{
  "model": "encoder-decoder audio transcriber",
  "time_shift_ms": 100,
  "decoder_inner_norm": true,
  "decoder_cross_attention_every": 1,
  "muon_scale": "match_rms_adamw",
  "max_grad_norm": 3.0,
  "weight_decay": 0.1
}
Rows from block 4 of the audio encoder, named by matrix and row number. Rows with one number belong to one neuron. Each number is 128 + 24 x the weight over its row's rms, rounded and kept within 0 to 255. All counts start at 0. Numbers have three digits each. After the name is the row's rms in percent of the matrix's.
# u: gMLP up (value half) (encoder.blocks.4.mixer.u.weight, 384x192), inputs 0-63
# v: gMLP up (gate half) (encoder.blocks.4.mixer.v.weight, 384x192), inputs 0-63
# out: gMLP down (encoder.blocks.4.mixer.out.weight, 192x384, transposed), outputs 0-63
u.114 120:105111158134152142141173130127142115145144137135140090141138137090072116089124080147128146130132120128098105157101130143099102170118125113119100135133143062136129123109142116131114132130173151
u.115 090:114095129134121107119094126103115120142134078118141117123130109146133096076105142140165149125118121101124096126094133159137151140137122092089144144150131090131142121168148180143144139115125126
u.116 118:144125103139103154147132146137153124106133161152135147103121132142111112144142100144110111131103152100090073109132116139134155179124144143122142160137160074094122097122129122139102152087113179
u.117 127:138135106097101127113176090075122138120154130162125150156136152136094137156126116129111126107137169089133101149097118109142147119132148153137156100091116112133135144133132117115121121150097084
u.118 121:130121128115132123113119150187169085092130128194137148128164128155094130129166100118137130116093139144137147137119075139107090150144175124111093132115131105130138126172112151151137133131097147
u.119 100:149218127110129107113115111157132125125141168153084121135179113138095118117138113206115149121110108120109136107126133152138133167128111110099157122152116098136171093124104102142091130142093175
u.120 108:132111149098129141161166135138085085130099104138131146110159118167112126112144143129131140140120131119102133093118147176122139120092140160142128117100137157094114125152162131150125118165101143
u.121 101:133139134111144118124131147126149088138104094087138145118140137116095086129066148085162165094148141108161117150097146132126123123159146137161159141139173125129114158101134181093109159130116146
u.122 117:109154153129173094099139136119126127108167128174139099152120102138115151139169145152159167126098107119107126133085113075190118120118142094121182130135130090121148116167118113115132164144116146
u.123 104:154127091143082105126151105134158085132140089142131119179133180169135124085153085104113113165077072147123100120117125114131105115138160124072126154126135113134127137129110148124060162175189126
u.124 104:130127115157136112181088109101109124125121141116114122168121105120163127110139145106119100116150121138111130150175078135105187167085136159140103134144128142114107181142125120119164127102133133
u.125 095:111099129131158189115118119103101144126128092114162142149118139106160145110091066121095122120136123113129139140122111115102139114098098065131105122135105123080115126143101144159094134112143085
u.126 090:126155167128095126157110092126123133108136119119130122120061144149113080126154135136122118116088138131093112150130146132136169095159161093169170180119129089081132131093097148122111154099109137
u.127 084:150134087104145134135127116103109103149134141076139133120114124139148117139120157117170129168152130088126144114114138174118123138152102165138094127161070133183135130114083182144142096119093145
u.128 090:098156139145139136079116138093130126152107129130150149156115120162114122112115126104103120149071168114142133140125132103187161138124167114150161125101112149116118110152125137131113151165155136
u.129 097:131099138105118146141115115125121173108151153121137084150081154139117159156121086135110117112143145087083144142085156164119094141159117083124138167137085137118153132152111155123145115118153155
u.130 112:152107118117158153140147123163136099106145126149170141160144113135129105155132118115160147149153115058163153111109124166108101154110170151128135125086120116139159116085116165136088164100140109
u.131 094:136130115126127120123152134114142139151055139121165123113141112181127112127128066120153100203079148110126160124132144132140162135150118156131097163098124128105165133110117077112171105130159113
u.132 096:092134110089097174157118152098130096089132092131127167139171175136094144106127138148127154121121115135125104120188134110129163116164132152149109090131104127125125146126139137082159178122143122
u.133 096:107102102136109149105129078120094106162152158149086151105137118121098117117135137094117137135120111103103120139111154131158113111119147063160108171116127123106145164121152155142133086094126119
u.134 127:140131153134120125146148151126123154149137162104131152127109100159148134138102138124138099162161157124139110105085120156151130108150158120106110156134124135106115128130129115109098125110127180
u.135 105:121117118150164168122120104156164089130112139145146104173163115132118127128125131143171131109098103132162156144168102125131127105112127136163140137166120122113139139150172135130132103098137149
u.136 099:130132143142112093115118095147154147176107126117139073129148179095134124104137134116170069135097124099059128087171131124129146078141132135141167141118137115115155119159098166134085104147146098
u.137 113:108110118107125133140160153154170120110096140119165160082127080108139130090106131115163106078123136158101113162157121163160160136120162105144152172172176084090118143131129137108145075054150158
u.138 124:114131158099118113136104130163102113113139164127126160118130150113127130119162189122123121088098141100112119125158138105106156180126178110097159146164109118153189107176148078133085143144151171
u.139 109:147131149135087169070138132084147172127100114099121143130112163133119114128153065118119116133114081118135139151117146140126115081133135137125191144092108122100153150132089177127097127115150128
u.140 096:111079103137081111133129151135087113093125129146120166153109068113106103151167108125132118118170108131111114162118116127119129127118124138131122120154106136148126154134168157191157129141101202
u.141 081:138137167103089140154094107130122183171142138107118123143110129151134150184102123183126084129113122111169144116055111140137148114129127113112120131127121125088130123177132104138095142149165143
u.142 072:126133151122118107078123128122161129146148134165111131093115157085147125143081168116119110133153162086106113116150130141110139089094141101137110114100129120134181081126119150125070147166146119
u.143 095:175165119103106117152135156124150127115100128113091064136151129149119110144125135134126087100087127166122165132175162138144110144106107157161157150129139165098134167149132124130101127132140139
u.144 117:117127167122148159137142151104146117140148103074134187108180148160175138118109135129130111166142139138106086168099134128108116093143113158146150115137111105111140132146133168088120139121091108
u.145 113:136080116160129167139146111128161118133179126118132135071132097162115143112139149137148141099111138136149111110161137099108153152141138116152100148120119093139127139125156132105152106125153145
u.146 108:131152140144106103087125141130158139115105165139092132160131149139092098111137118093108113137117127155101146137146131161125164145163142128136129087145108130106124160131161131086138121126112141
u.147 101:149148128133158109145135136132118123139109068149069123130143110151072144092133138107134117131156150088146145150176153104124133145126174115112144104107127169156118144116082129153147127077123114
u.148 113:101151144104118148137149185141135097159089104138140162111104171117157100104124083157099140142118102119099135120139149126101141091101088126121165127133119125130141103141123163130132151106130141
u.149 104:092103114202194171121125073162114127090097157134130158123124068138121154150121154120164132137104191132111128134133133127126135145159138147120124138157096137132138135163124125138128126120162122
u.150 102:113080150129124124065142101099129092141116179083103127146114108137156141113086157127147160117131114141101133123096126090201189105152153140148099132129132126150151093128166136135086138195155179
u.151 120:135139177125105151093166137154148124140137124106142131122148146120154116133109129116154131108102131087100062111138135091108146135091134152123169103088134119100191107134114129126081103139148121
u.152 105:138156165134140080173150147132178149150089085098140110136134141154090144141123087110159112126153151164126146111108170115131129146139121148114129163155114160149133117152108114163143122135118149
u.153 126:151146167115107099119119176125140121144139123182081140108154187129130155115129077097122116151112074170145089171134108141087097098108114135146131055122118135141144124112133121141110140137140133
u.154 117:150147143104123112115160120133144069094141137098068158165131135117143166162142078108123124103113155099155091113125137126130124137091125104152100077105160125155152088148128118118114130147128096
u.155 096:106123111150134106144084109139121105146195117153174129111131123154168085119146089119143120134155124120087128134108126135084135095124155136140118110089133131118134187143150128144085119102130174
u.156 114:169190136136132117130119106137142145149085122112166140135137126168138168112113133104110131155119124117159089145129150101140131107088134129120147112098103119146128124094130139157146149090101127
u.157 115:114126110169135139133128099119136115113165130136127116120093094126099189137137138145156173165145137131138118170179181165136117131113154101110137126102119119112109158090131148151158070119112140
u.158 098:097145094116156140091137163106132121142116157166116143102105102124057139084157091126102126137101123095134117137121166075182148156117114162133139116140117117149160142116092144101104141137083138
u.159 109:129124116142109113086125122154112144129157083119159151130128177127128173144076091140154151121141138118117133116177100150155098154139151100121189099079158116131130160134107158160143146156143141
u.160 091:194150125103135110182154133122101148121139100106152183091143117123126149130114148100105139095142143105120107112114145158122140121164140108199109155094131117129150167158085143159145099141116111
u.161 098:113115116165112126165139153195100119152124107159131093134171148141106086129133132097097142111132125107111113152136128107155126075109087146138171143123152106132129175106136140121084105162161147
u.162 092:113152178122160108152128069121134107148147129154158134131096064113091120145155144107130121152110123123123088099083116156101181153114136124139163113142142104113098155077150151151153123142131119
u.163 087:158097103153116141102126164126097156144122068155126148103149137136077127089115115140113139147139143142181106118110092130127149097122124132149115123143122142113119133149127137134099174136129179
u.164 102:128145096131158139098129113135149122146145123142150135092123152147105158076144179136140154124125144129141133096083102111151153132161131105163148182134109095104127049119139129180116102133114107
u.165 099:149100162106146140120131097141102178142103140133093138166144137111108196114117107139123154072128110127106158145093161118097170091120152126105148150126055121130116135127126126122138161129099116
u.166 087:124135170141126096156110164130148106113141159101168111163176107166106139095155081162127150094147156108109141099125142143135131090123099148163135135096080114098096125131152118152134094162112120
u.167 109:162111133131159126134195124116118105135117152176156118138149112129123130119103133119102133135097124164117161108120156135100103095142146139120105128133134139136123131092141116153089135076116152
u.168 092:125129157126191099098170185088121149161104119108136138146139146162127139176161093114137148185136144106129107103138125112120150099113142140158129148113130155115123107142101167095148103111160148
u.169 108:096144088126131167107138159146125065135144095113159169143083109167142094134139154114130107141133130117109130152151177147140132119109140101111132139145147076118127144173164117106151104104110127
u.170 085:144166119155136099131122087146174175110119147133134107102092113149143129135116098131133115120114087099132116217114108116124110135128121103106164120137159150152122114127125116155108108089094113
u.171 045:152141112130102162150106153174105111124148147120099130104101130122140143086099103124148140137136114091122112107141110134128120119117109146106146109116156118129128068106107171169136145162116134
u.172 090:146129115102134147113137077126115121115143126120124109108140152108165149116110085121114140117133119113152161062150144180152167154128127112127108107120132118196083093087132117102157162123133137
u.173 092:123128135111144108084114149121120155107173147133111149106143106140098127119119098110151102131092156138137138110106151122146102077095158162119163151151113107132141094148090107112133118127146105
u.174 099:154099114163136147123128181129140118077182120155094132137162127118128086102107132113159112105107111143072116097065163119126133126112131100092123113095095112130109125149124146101110127120130151
u.175 113:103121133161109170121108129126141173112110072151143156148128161095116115115167150125169138092097111129133110104133104134083131150137109137133147125145144117101098164132145174137104097098144112
u.176 096:113146107150113110097085144137102105079136134200107140212092151089134095148136149148120112115142088147138102150145133161146139118086123157135121145170099106111122140130134153124127138129117150
u.177 086:119140145104132135118094141067091158143139108132148142113142108095111096130193104144138147143135134126076113123117192109134108104172155141150142131134129158120096121130092120139186111098124152
u.178 089:143162128158157127156118076155120081130104110141137118089092113143145129145132144131132154128107121063132139135164159154127114121123147138126132111103108161149116099128128110188102144096099141
v.114 120:087167156078189126136123125147128140118117126116132102163135112081171131130126103131158131108110097103135120154120164122081133104097127120130102121161133106124111133130155118146112140110103095
v.115 109:123078117122133120125131133156120114122144149139147095172111154090128104097091109137126182133126142122162164150129162141118107105123113130175138104119117107139174154140141151149142187092120133
v.116 122:136184145127125114148138159162169061116118127104121147136094164153128106139133126122089138113134123154119116126114103116103117121137111120116140133118153147128151084145104159114113123136169105
v.117 134:106153132131146159113163103126162134145123123124114157141108140117134150172121104120144157129129139161105112105127167125126127153153120129138182136163090084092168135146110080109107138111143134
v.118 133:138139137089115158090131128134146143105127086160104142085144201143122147121158134131173138125131141154140144108138097136087108102160156125131132098147135127131144108123151127123093165137114183
v.119 104:146137134113133094082122142160136144127156119118165102105155107155071077145136161141144166168094123119125116144148113126111121168121127127112121119140083131116134138083165120146136101146154197
v.120 116:145127146166074130096158128119150101120127184068119097125111097142108125127113143160139082124117123135124155135134127167157097126121107123130139142088137125125127130149116137121162096130150142
v.121 106:124159169113152132099130121110115103091120110145152151107094118136118103146149114098148149117143136126145140133129100173144143155108114124122163093138093126114089107118139171166159114129118118
v.122 116:116148165155179116145104132125145107093123147137103093155109090141127141139116119144162194150113142112126068122125099120140122161132126130126156123180174125140104138141097088144114165138141120
v.123 107:113182126107171106163156166091133138144123108110128139082102105086131126107112117061157110152112114090152123102106159125112124121163104108153143137105133111169116095108136103109129168130170140
v.124 110:086135131166128146130136128141118127132156067108125139149120139164093146118138123109157122132124162146133143142124184180159142130129130102134123170094067183129098104101098139102073132164108170
v.125 093:159140160116150116087126130128104109138106175107124154102130129104110085153149152141135151099134114097117154127150093084114119096108177119176140139125124133099136121131132123137090117120141121
v.126 068:125128159136110138080146131143135125088142174077093130109114113099157085144129093157126139128120142153094130103153093110115121135139170129148147152142096123106153173132115135131147153123111151
v.127 059:163158084145104163114151090127126123119117087145174115139164142089114124150114101114215109186114144090119114119130116160132135122109162144125106087170117135135124107171133160094140148100137108
v.128 094:110129159120143162152118127073161154102142141135081074133122137115134111124096126097079105132124090132113150114118117103147157137076165140117108145092123107095159118113158134116130135147170153
v.129 101:144162130130123149146094174110132132118129134119143146138135080172106096120150109110150143084094128111120142135141129149122134156126113157123144125081135133150114099124161084074085151175173154
v.130 126:115120111095149128093156145098141104088134111124127176111121147113120139129144182107154181123142155085120146117141116129114132117143154138152142113136153161119130116102125132124099096086093165
v.131 085:102105122139152167130117147082137115148154090116148096117131149136093096090144110151164116128106139123149182146140107149117116150108108095140157143113107151108147100135120141089118149167119114
v.132 087:103118133136144109100128127153066131125143148120127120121105118131078131134155125193140175121117145097110104101120122141145116122136100127191165058103124115129115102081144134142131181135168126
v.133 100:096120130134150160107115106093146114161131135149124129180113113130161146137129096114123178136132126101145144101116139129170135174151111151158114139174106153128154105143092111132161139108153124
v.134 123:145129131124114129149105147155118145126152109145122114160134135120095147119141138123145121147117127134090132118081148133125167104108152153159097131143122147106168122145141083151089122085165180
v.135 117:130120136069136160120142122133144129128100142136160092162131142138124132108098123120127129135139095160133159123148089121133138118161133168191116145198139130089085155158154164123108156113127135
v.136 114:090101094144102133162112125136188073147087131137098127142129134141149170114173090149124123146093118104112164116132155113169134084105167090110139125134115125130143169121123132068151103137144133
v.137 104:113154163101136114120131132129160125090186087150117126126148137113129132098117117102190132147122117179123113099141091136140121103110141128121101166143130108140157117152064139105129092123148140
v.138 124:109104106134145152088121126145141098127144094107139169150085139109155150143132127105136118113086062083099146095140135162130183079120124166062162125162131113097170116111119119164166121132113104
v.139 116:123143071163084139107114130100135148130117140148094090138135148093146085104150104188127141089121081157138160141145135157107124083130087195118122153085146107097090090121143140143117138145128122
v.140 089:126106138113076152124112105165141095125105134118146164155126130137145093148120088163083112094151114125146157141083103165118162114138099107114175138099129142119124121146113114150125101107127160
v.141 035:162159122104135151097147145119113149150111158171102087151148136152169144162116110161136090100147145115157117127126110118130114147142140103160087128117123154100156148149134064135114153119179131
v.142 035:115138130153113101113128128092167131131133115183092129117131140118121187171125160148177087075083142130120143123113116138136147102142147113103139154149128129112163124114126154128098123141153155
v.143 060:118134108089158159114122102176136166099147116127123105129101148142128144202100154103112153120091169126100144146173149120125110106141136139115107124105139120130109138130127144122099104140128130
v.144 131:099111161113126165133139129118160158156158118077138103145131129143148123106133129132110148131162170113134092093114105174141140124134120149142154161132135078145151136138113159098132137193108147
v.145 110:151118091120123121156141121147113078107158161137135130125129124127138121111111135178129131117148074144137124058119099116136156105170141123128119169109194108137126103119134122115144107094121159
v.146 105:144131147133133112106151157104127150144118123127091155122143123132164096157111084139108078140153129130125131141136108164124137084108095147130140075147070164117144181133120156139144126147135123
v.147 105:130131112166101186093086176112168129128070119108102116105098114115095133156145154117144129133119094149163128143116114166164106128118148147173124113145145170124091136123120148120116154123156120
v.148 120:119123153112086114138128162136095133093125137122145117111135145126162152151130125110152146151129141164077150139126139135117117109132129096151092148096173061082094117110138159146134125119145089
v.149 106:090158095119124141140102126183100170107122110143095154112111161132169109138098119114141193098086088108141142090141124159119128134129117110114144082121130110141159139195125137130119096087116133
v.150 107:146130091116142110116139118090135150151104135132170144104104137121176173115136134108111134135153123127150125148151152123146134099135085102170126166138148055103100114166126125082120107141156079
v.151 122:122110147096094142131176118152134130163118204075154116133145114153161116120098151122153118124110103102125084117125142124129120114088106137128120146142120136119153114155142158118139123112136119
v.152 099:109113102138103157128147143162123186127146133086181120155124131138121062088141124099123139154115121138098141141145139145096122140151117126137146125153113103109131119116152076107076093111173120
v.153 127:168149153148143095134145199116146146125155148176135135128099118117193136095119113138118131113094120143100151131098125134159092066098123120131116133155101112110143103116139127138133076140118123
v.154 115:136160116131128172133193156135131099087101186124102164165115144105138144125126167102115158145116113094136134096141119114108104083117094133119148102139121114128106120129143157143125096157124139
v.155 109:105146125129139062149115167119151120117116149115135113141137118113175116150146091122138151123149158109130111112100162105116154106110161130139138108116158103113077150166143073113095110100117133
v.156 117:117134124110145144148119141109149122165129171129149118124157095111101114129095097130084117124140136150166113118086141134085106124130109099146123125136104188156117082127153103191161131123145182
v.157 114:142128125138150138154108103108150095081092148117109138135139124056097138159095153111153149139149176140141130153115134140148127110126153103119138151103150131114107116121119094138123121139099129
v.158 086:139131087128174132070131176141091148131131193137116084117108089138103200111159098136140111157119079190101120125128158141142168113121113143108125153147170117139143159097099111152101127136166085
v.159 114:132130161091116151094097134113107157102124113114138124145139114092177160152084119186110151101143138149121163125151095146129117139128149132133169139127137070120127119131102127120127139121137127
v.160 101:149100120136101129169134164105115140138154125126116129148075078128142120145077115155116191148102151133122123126140116135165159141104139151149118129168149115138095157156067128105098127102111146
v.161 095:124114093158085136109113138139164099178097158116178107152118126136130123129119129113146124103124139124133183145098115121166135128103093108176165123145127114138135115168089095070136111132128113
v.162 095:146144152143064150140120110102111105127143145159154137113152142159168116106113169119138075151112139163110108111129145134101119101143136118135167100165094163115149121101143148115098110075110142
v.163 093:115130100133099120105125169156110130117096116135108136110136099187110137134107133116155132156138134136179124090113151133102139135136111102137148115100090122155113144145123106109114144121165129
v.164 107:130139160133136160167155147158128111107131145183162123134123095114126121138115139136183109109153111128123110069141160166136168108150132128161142120125132173117088126124103160103134104159150112
v.165 099:131101115136129125141152143120114138114102145155136090122159120099117146092103149100098147109092108169123133167161143125113141097111123184132174084174119138160136134142114139125101130107171095
v.166 100:120123160131138136156152149105119129098168166065123102154146157130151126074123155124144128100151125108109197138113119160179123106080118130128151103106099140105070124151153108099141136181111154
v.167 118:111151104090199104107112159118117118172094094085106115118109121157164149125104135113114170094121129134158151112107144097109119108175141100171129152139132131138166139110110130145092151130160147
v.168 112:104126178113143122152122173110124136149101154118146120147091128143174114127116149091173100167167151072144132098138131152108136148134100125117126125145117075163123104159122080164166129109141150
v.169 118:086141136112132127098138104139148158123141129093133150127099101125155129110135114082132114089165120167131148117104095149185130140145163100160166194116183112156126149146143093117112099108131143
v.170 056:111150178137155121118105136136153110139160128153116137128137111110090124132117094123095109134095145167124104140098112098090113148141161165107097127133137147165145118124130153122108098147132122
v.171 018:167149101123173126084164113114130139136144117138108144132108189138095176093125117120141095105126118097111164157136107117147124160173084167101110139125159071136133093121112129108145114124143131
v.172 056:181137115117143133119119090161126119088126133139134122146107141129099145114146100137151126152153143114146130124158111126123150120097117170114120068088138095148131151101078133145119127157142084
v.173 098:140147113127096136116141085103115131119116198069168117107116129125098151156153155156095086157093149126129152143102151094122086113131159140139113124138120178179140153134140130124135108095120094
v.174 111:123091119138140118135135111150186138057192063115104120114140183119145158113146137132110101112132124136138152114134116127129099105128147076129118107110109092112120168119119146129113126132148117
v.175 108:161123144139110124115143142152102164131145107135098147120146168137138108095097171118155117116109073145117129093102135137105112106096146139145161124144121122113143123084159176096103130086180113
v.176 072:142127103157183105084112148145094097103159115156048120088078169133137104109118130101110123129124139123109119128149133142143120137134106118116127093131105104100115155124129138168156096121084155
v.177 059:139135203141172095122098100123115100141119116099143122109036114133109148128129081124175104158113142133112173122166123120126111140153112139123150115111137131106102127129117171142117107114183139
v.178 052:108155125125092086125096113095128136124129113168140110108133155134133093119129125110165135129133106096086134190145165122135106150130148150152156095182142088121142087140124112155141141101174126
out.114 122:115096102108079162090139090159136111145125133167116130106120131126122132103113100141157108126166107116163153176134140139117114145129110151142119123119143156113129112142105177156143138125111109
out.115 115:110159156152107092126117118108170099119149139108116122130179153091138139134162127139089083113121145129147145206121134125120164103159117138158079149155118114138100145132125103134122087114145148
out.116 126:146125119140111141104114137123143165142125122127142122149143073136166157133136158143124106139163091167143161095161088114145108127153136113110141161135161102128146157128129156112112115140131124
out.117 117:143136100145119128133085096156117100100114119171154119130108141114116123162169179091129163132155083112119122095128138154095110126130127115137113150113103147130109116169115127088184138139106130
out.118 128:129119156140132176115163120156126148116080123094133133112137131112109122155157127143188143140117103125120128139134132138078126119173157142160144121154149132136152100134117171090121109145157150
out.119 107:083105096151145122093116114099115133112114134127113121170121153151129120103146103108127125126150081125095131140085125111144097125128142095110111133143217138118099127125101136090168144123107143
out.120 101:131139131127082146144126115144058114086078120128126115094135136143091109165173124135098113131171106118147157119104148111149171130128086140135169129131128129165136151105137144078108118111111133
out.121 109:094155101118136132117144119104123136118154076125155160135095140121111163111134161122099134154096099130147132189123127115127141143109089116142078103145155139139135113108140124121135160121094101
out.122 126:128138115107135142116122094158158148128141104077099105112168150117106130148117136101128140157123138124136161086131109114121165134164099077177114087127066132098136156109091091135101102105059143
out.123 102:122142112055165116109122139144140124137109136147140163097085138133093128131094111144147089102094115144164125098097146140191133161130138130168125096155158118128150112151134094140155131096110088
out.124 111:149134108138147126135178152090121140125111120148146148128115131127159153169167117098124123157135162114152142135132145111107102086142125107113122157123140166132136108106115088130161113138111130
out.125 095:112111102135099086077119157083114109089108126126107108160124161171115095140174164139153169155118122087101104132100125124156131152161138194117131129157136107111137092141086170138116160110128122
out.126 085:100151156139128132132130135121112090094110088164140085162125118127140101152161099140091142149136117117091108163145134128136147133115077122103130118136113104114141107119095123138151146107086170
out.127 081:130145140155119085122139174149168148113174141124141120125165134103121081164107105140143127143126123144101138120120109129144123099100170102156123135123126159160100157126159179124143158109146107
out.128 095:147152123143125123137107088165072146125132140165099133114092094087150132102142147145193123139101117088166126154143145153135140121094116095110135170151081097085127136111139145121108102140140103
out.129 094:117095158094125129125133097106123113146151135115134136161153146148114103121110145102073126074128138119130091141159152101131142158130155126158155153130129114128177170124172140129133139097117109
out.130 124:152129108140113123113134116110108143107090127167127119085165116130133133155132139108164106129106088143155145144126132127109118137129152147149124107128160146134144118093137142158118069131125124
out.131 094:125174156153134111104109091145134080140165115137127109142149132118078123135163111151125134093126082112139175114109144115160116159114137123155169106112117154144086101126150166150108125125140108
out.132 094:132149136131100090134160145163110157133112128140112139106115109163142116160149097105066109138122123138112133157161138130146130098115105097110129165121134157155130127114119126138139161049111140
out.133 098:090159163124140151089147143133088145085159128152139168177121129165099136152126076129124101136110107125093134104153164132118151092132116136160123127095130194138130099142097092126128161104138143
out.134 124:123145129135167139195093177150132125147131126125132098121132136114086161097126126182135145125104145111096156108143132150171113150128147132120107141171098130093149119148121130121118115125160104
out.135 105:123130091129088145123156130094089152135152110124105121175119112157109104140132119070109120107116104140129199150160102148153103126144151092154127136179156120122150128093174130129130120138093136
out.136 113:114142120147144104157107125140127111121147133143136102142152105122164146140142108112117135150131121112158141098110145126145130120079136074121134137126120084122102113164125113099158104133112165
out.137 105:128149137104134175126130124138093081144165124116093118116119103107123122139105150083095097110146071155145150123181117105146155102129141124155149127177141160153118140116142100116118113163158127
out.138 122:130076146121136123118104094133098134127123095090132129143108177130125106122127155136185130112135131130128119123124139187142096117132111139097160079107131176129123138157145094113123106131087182
out.139 109:116123130145117138165095124140083093123150112090125146123133145123155144142114106140108143081156091119136110113135155096135102092096124128127128150211144118156137120132129123162085109142161086
out.140 092:145115153131123142111145124193133152150119153154147162049106117153142125107122155109117102123101142102122138121198102090162093132164151136140131164127168104175120151124131085140142137097127127
out.141 074:130081127129142120164143163119124133153150117119107159121142142134130140110102123120120179165104082166134137145117106127132095130136143133150123103123095101135105129147176118108146104092145106
out.142 063:102146145172136113127156145096114174104168088131131127138150140122112096117108126095125168130143110142090149120110150133157103117143183179123111082136130114127108137134116137116148134110171121
out.143 091:069115131121132150135112120130113145130140117099174109135131150130106080126160126094157150139142147132108134144083123079147135186125171135116106106154141097129145124145183120136114107135112121
out.144 109:137096145132174125144133149140138174122115068096141104109150132121091118149113122123138107142117134128092172104141156133110120114112084105110125142150104157202092171178128136173145152120118146
out.145 115:140118161127166121122136102102114098116146183133081166090160113126128109088127139109100115135133118160151113131141133146146172127140092144131132152133150105118159116117114097097117148152142126
out.146 098:111131136136130157162067124123114129138111102116098154162125109130124077125101129131118105110151161138133095141117077179150142090129102151154131155165135139130110134120132132154127099113086156
out.147 107:082105105158105149141178177141124146121055111117153083123148094150166159162132127134124137165125147152172122127102068066148164109144109140143121119093153131141148122112099155120154129103107136
out.148 114:082157147123082132132137152131125154125143125154157123093166115129107123118108132141121117129123142094120156135146136135120111124129118118109113131098135133141114100114100119133120114104134126
out.149 107:150171143131119103091123161130134166115117109136127133085083153109089184154105111074131125071137147108118154123154115139131119152140174146072118096141178100128111114172113146175098126139142132
out.150 093:125169106125141141089157129129140127103172138114138138109108142151123142120129147094106137116148185141157112145123141142125142139110148124086108129109070136120117123135121122140137136115145138
out.151 121:138157173155112129102123128095092098096134142134133107116120128121152121144169170163135140150126109155133142110116098153132117132121177132151147131165131167133124125134104114098114113131116111
out.152 109:093096121139116137122127106136126133155142134136140132136137124114143127137146139141136099099121115129088136131154128139164121126123172104124116142121138109124139138139128122108131134152105112
out.153 126:136127092141137122119136179045148114101133112133122140130096091124129147105114124126143096144115079165115163145124108119158206136129171157102136160144105133162134138151109093127140135137086140
out.154 120:108134131148144107150137111139127144157135147118153130137134109081119083090136165098116165148146114126147137131140130090109152147164121122096147061122128104111078174133144112128138137148088122
out.155 112:081141117127136077151158101138134130131145114104115155108120104153140141140149120115072168119114120129135069136099127106138124145165122111099142110124154113061095098140161099153123123134151122
out.156 122:134136087101125115082080121102141168183172128127137144120149173167100095062131096099100138126121127122144125142102162085137140123134110150153101095119152148155184106140134131123143150157133136
out.157 115:102139177208127132158150114122119146138135109116076128143120091091131165125119145130151156177148141114096153103113142138122150105079133105129139112091124105133124149100146092122156096115148116
out.158 097:130155137157116091158129146138061143131105140161141124121130135170112073101113137174138147114142140142132104114128088138126146088152077124145177138084098142088117152128072117156151136125162127
out.159 111:194182099130136112132166139114101101152114131167166152106125158119109109100100147139134139119146121175148123147159111152125109127175126125097125078135112145120154130102101133119121118126127114
out.160 094:117121139179135155130129144078123156172116079148115096114096197150165104078076122109120132149124105144141123161157146117123181135127152151137167126104128108100137098108124159102119123116114154
out.161 099:125144166124151125130113122108113085139119114129117096148129137159183113118146122108141125126136115090154155110087095111141138130140112133176123119110131151081138092122142158132147101135119125
out.162 094:091115083102109164114073157112143125100139091094160129122101133111123107112102135158126110100128147127112135147130154104108142099130113142101145075157105131173078103135149135099114131131102150
out.163 118:128107112121103096122117143159140156120067124121183123125131115115112149137129131140136162164186120164150139149120106103103116110115137134201147140148134163136120127153116092096135120100128117
out.164 095:106144126126126099062143120108140130116077171079143139093097120151098176085121089145091143112174108155097058137122113106145149149097102143112148127106111148130125117128136122143132128178064128
out.165 089:124124142130138125109123113116193132108152126115100129132144107131092106156128137147111127161127193134132134108124121122128133131114128135122143141112162145057115142154139128139083105133115151
out.166 090:096134161130099122123138156070130117173076172112144113161186125152156148118156186112131143155117124115107131162099131134115138139122140096157141149108112117144116138124150134128113093139114115
out.167 124:149136092118129134155126124135097135185138106156156143120132116145118147122145114171142115084142124108119129135107154141092125131124119090127091114126117106123109161139139070124143136135162160
out.168 103:120136116102115124113152144160138132104123137156118105134107115137159174162137122115109095134126099146118116123195176104159128159097130126117093122121121111142092077159093180156165120131107125
out.169 106:146129119124134129141119141127104128135155145083069156138118128155164112110122120083164148122107116148089145120132169165129126138121188103136112165109108095087139117137104103139117107115126140
out.170 072:163133107134144089122088100121165111098113113153105148135097139113115130129147118144137162083142156107122143082125066127119137157088161077145122106134125133095134100134132161150116135111153123
out.171 038:143146138103130112110156142119168128136126107181151144122141118120131130110170160110129089133122112130103143136073135153165141119154070145128130149128125135140103116143145102079081095141126094
out.172 078:146147168125099127200151139149120124105130123124135166171147098141131111110159134133127164121116156130106111149118119100090088100096133141128154164141139123099138151140096135177090133150172099
out.173 094:146137130137145158136105120148145137116155170134154163110115139148125100108094095140104108155158098164145111160102142144168148147152149095093118130136157178129125117136107123148165118118075129
out.174 105:127132134129138136121094130137138098080117124135076116126103121122121136114131151115122133183089098130123128128080098129078121117164135155118146152119137085123160164099109101130139126118175111
out.175 104:150167124100099137139104141127132121130121123110082131098139113154161137158150099119149094075112129131138116100129155145193142146101144095120153132145133102142166092091134157133101133138174154
out.176 089:174154146112132151145111123161138116150115110104128136112090159115117143108148136112119157112102164147109083111135122142149144155111116124122126148111151120129117129129104107169124137162090093
out.177 078:075108146118133117152160105162141079113131144098112118158118111165120167140090110094110109136091185103165117144179069129178128147145141121127157101131160116124138127124134096160092160130114080
out.178 077:125113171116110132152088158090080134104140082133104118136134172148135153093128108165135096136159132108130135103147102143136152148092140120114124187147148135088142136131110161115134161141170136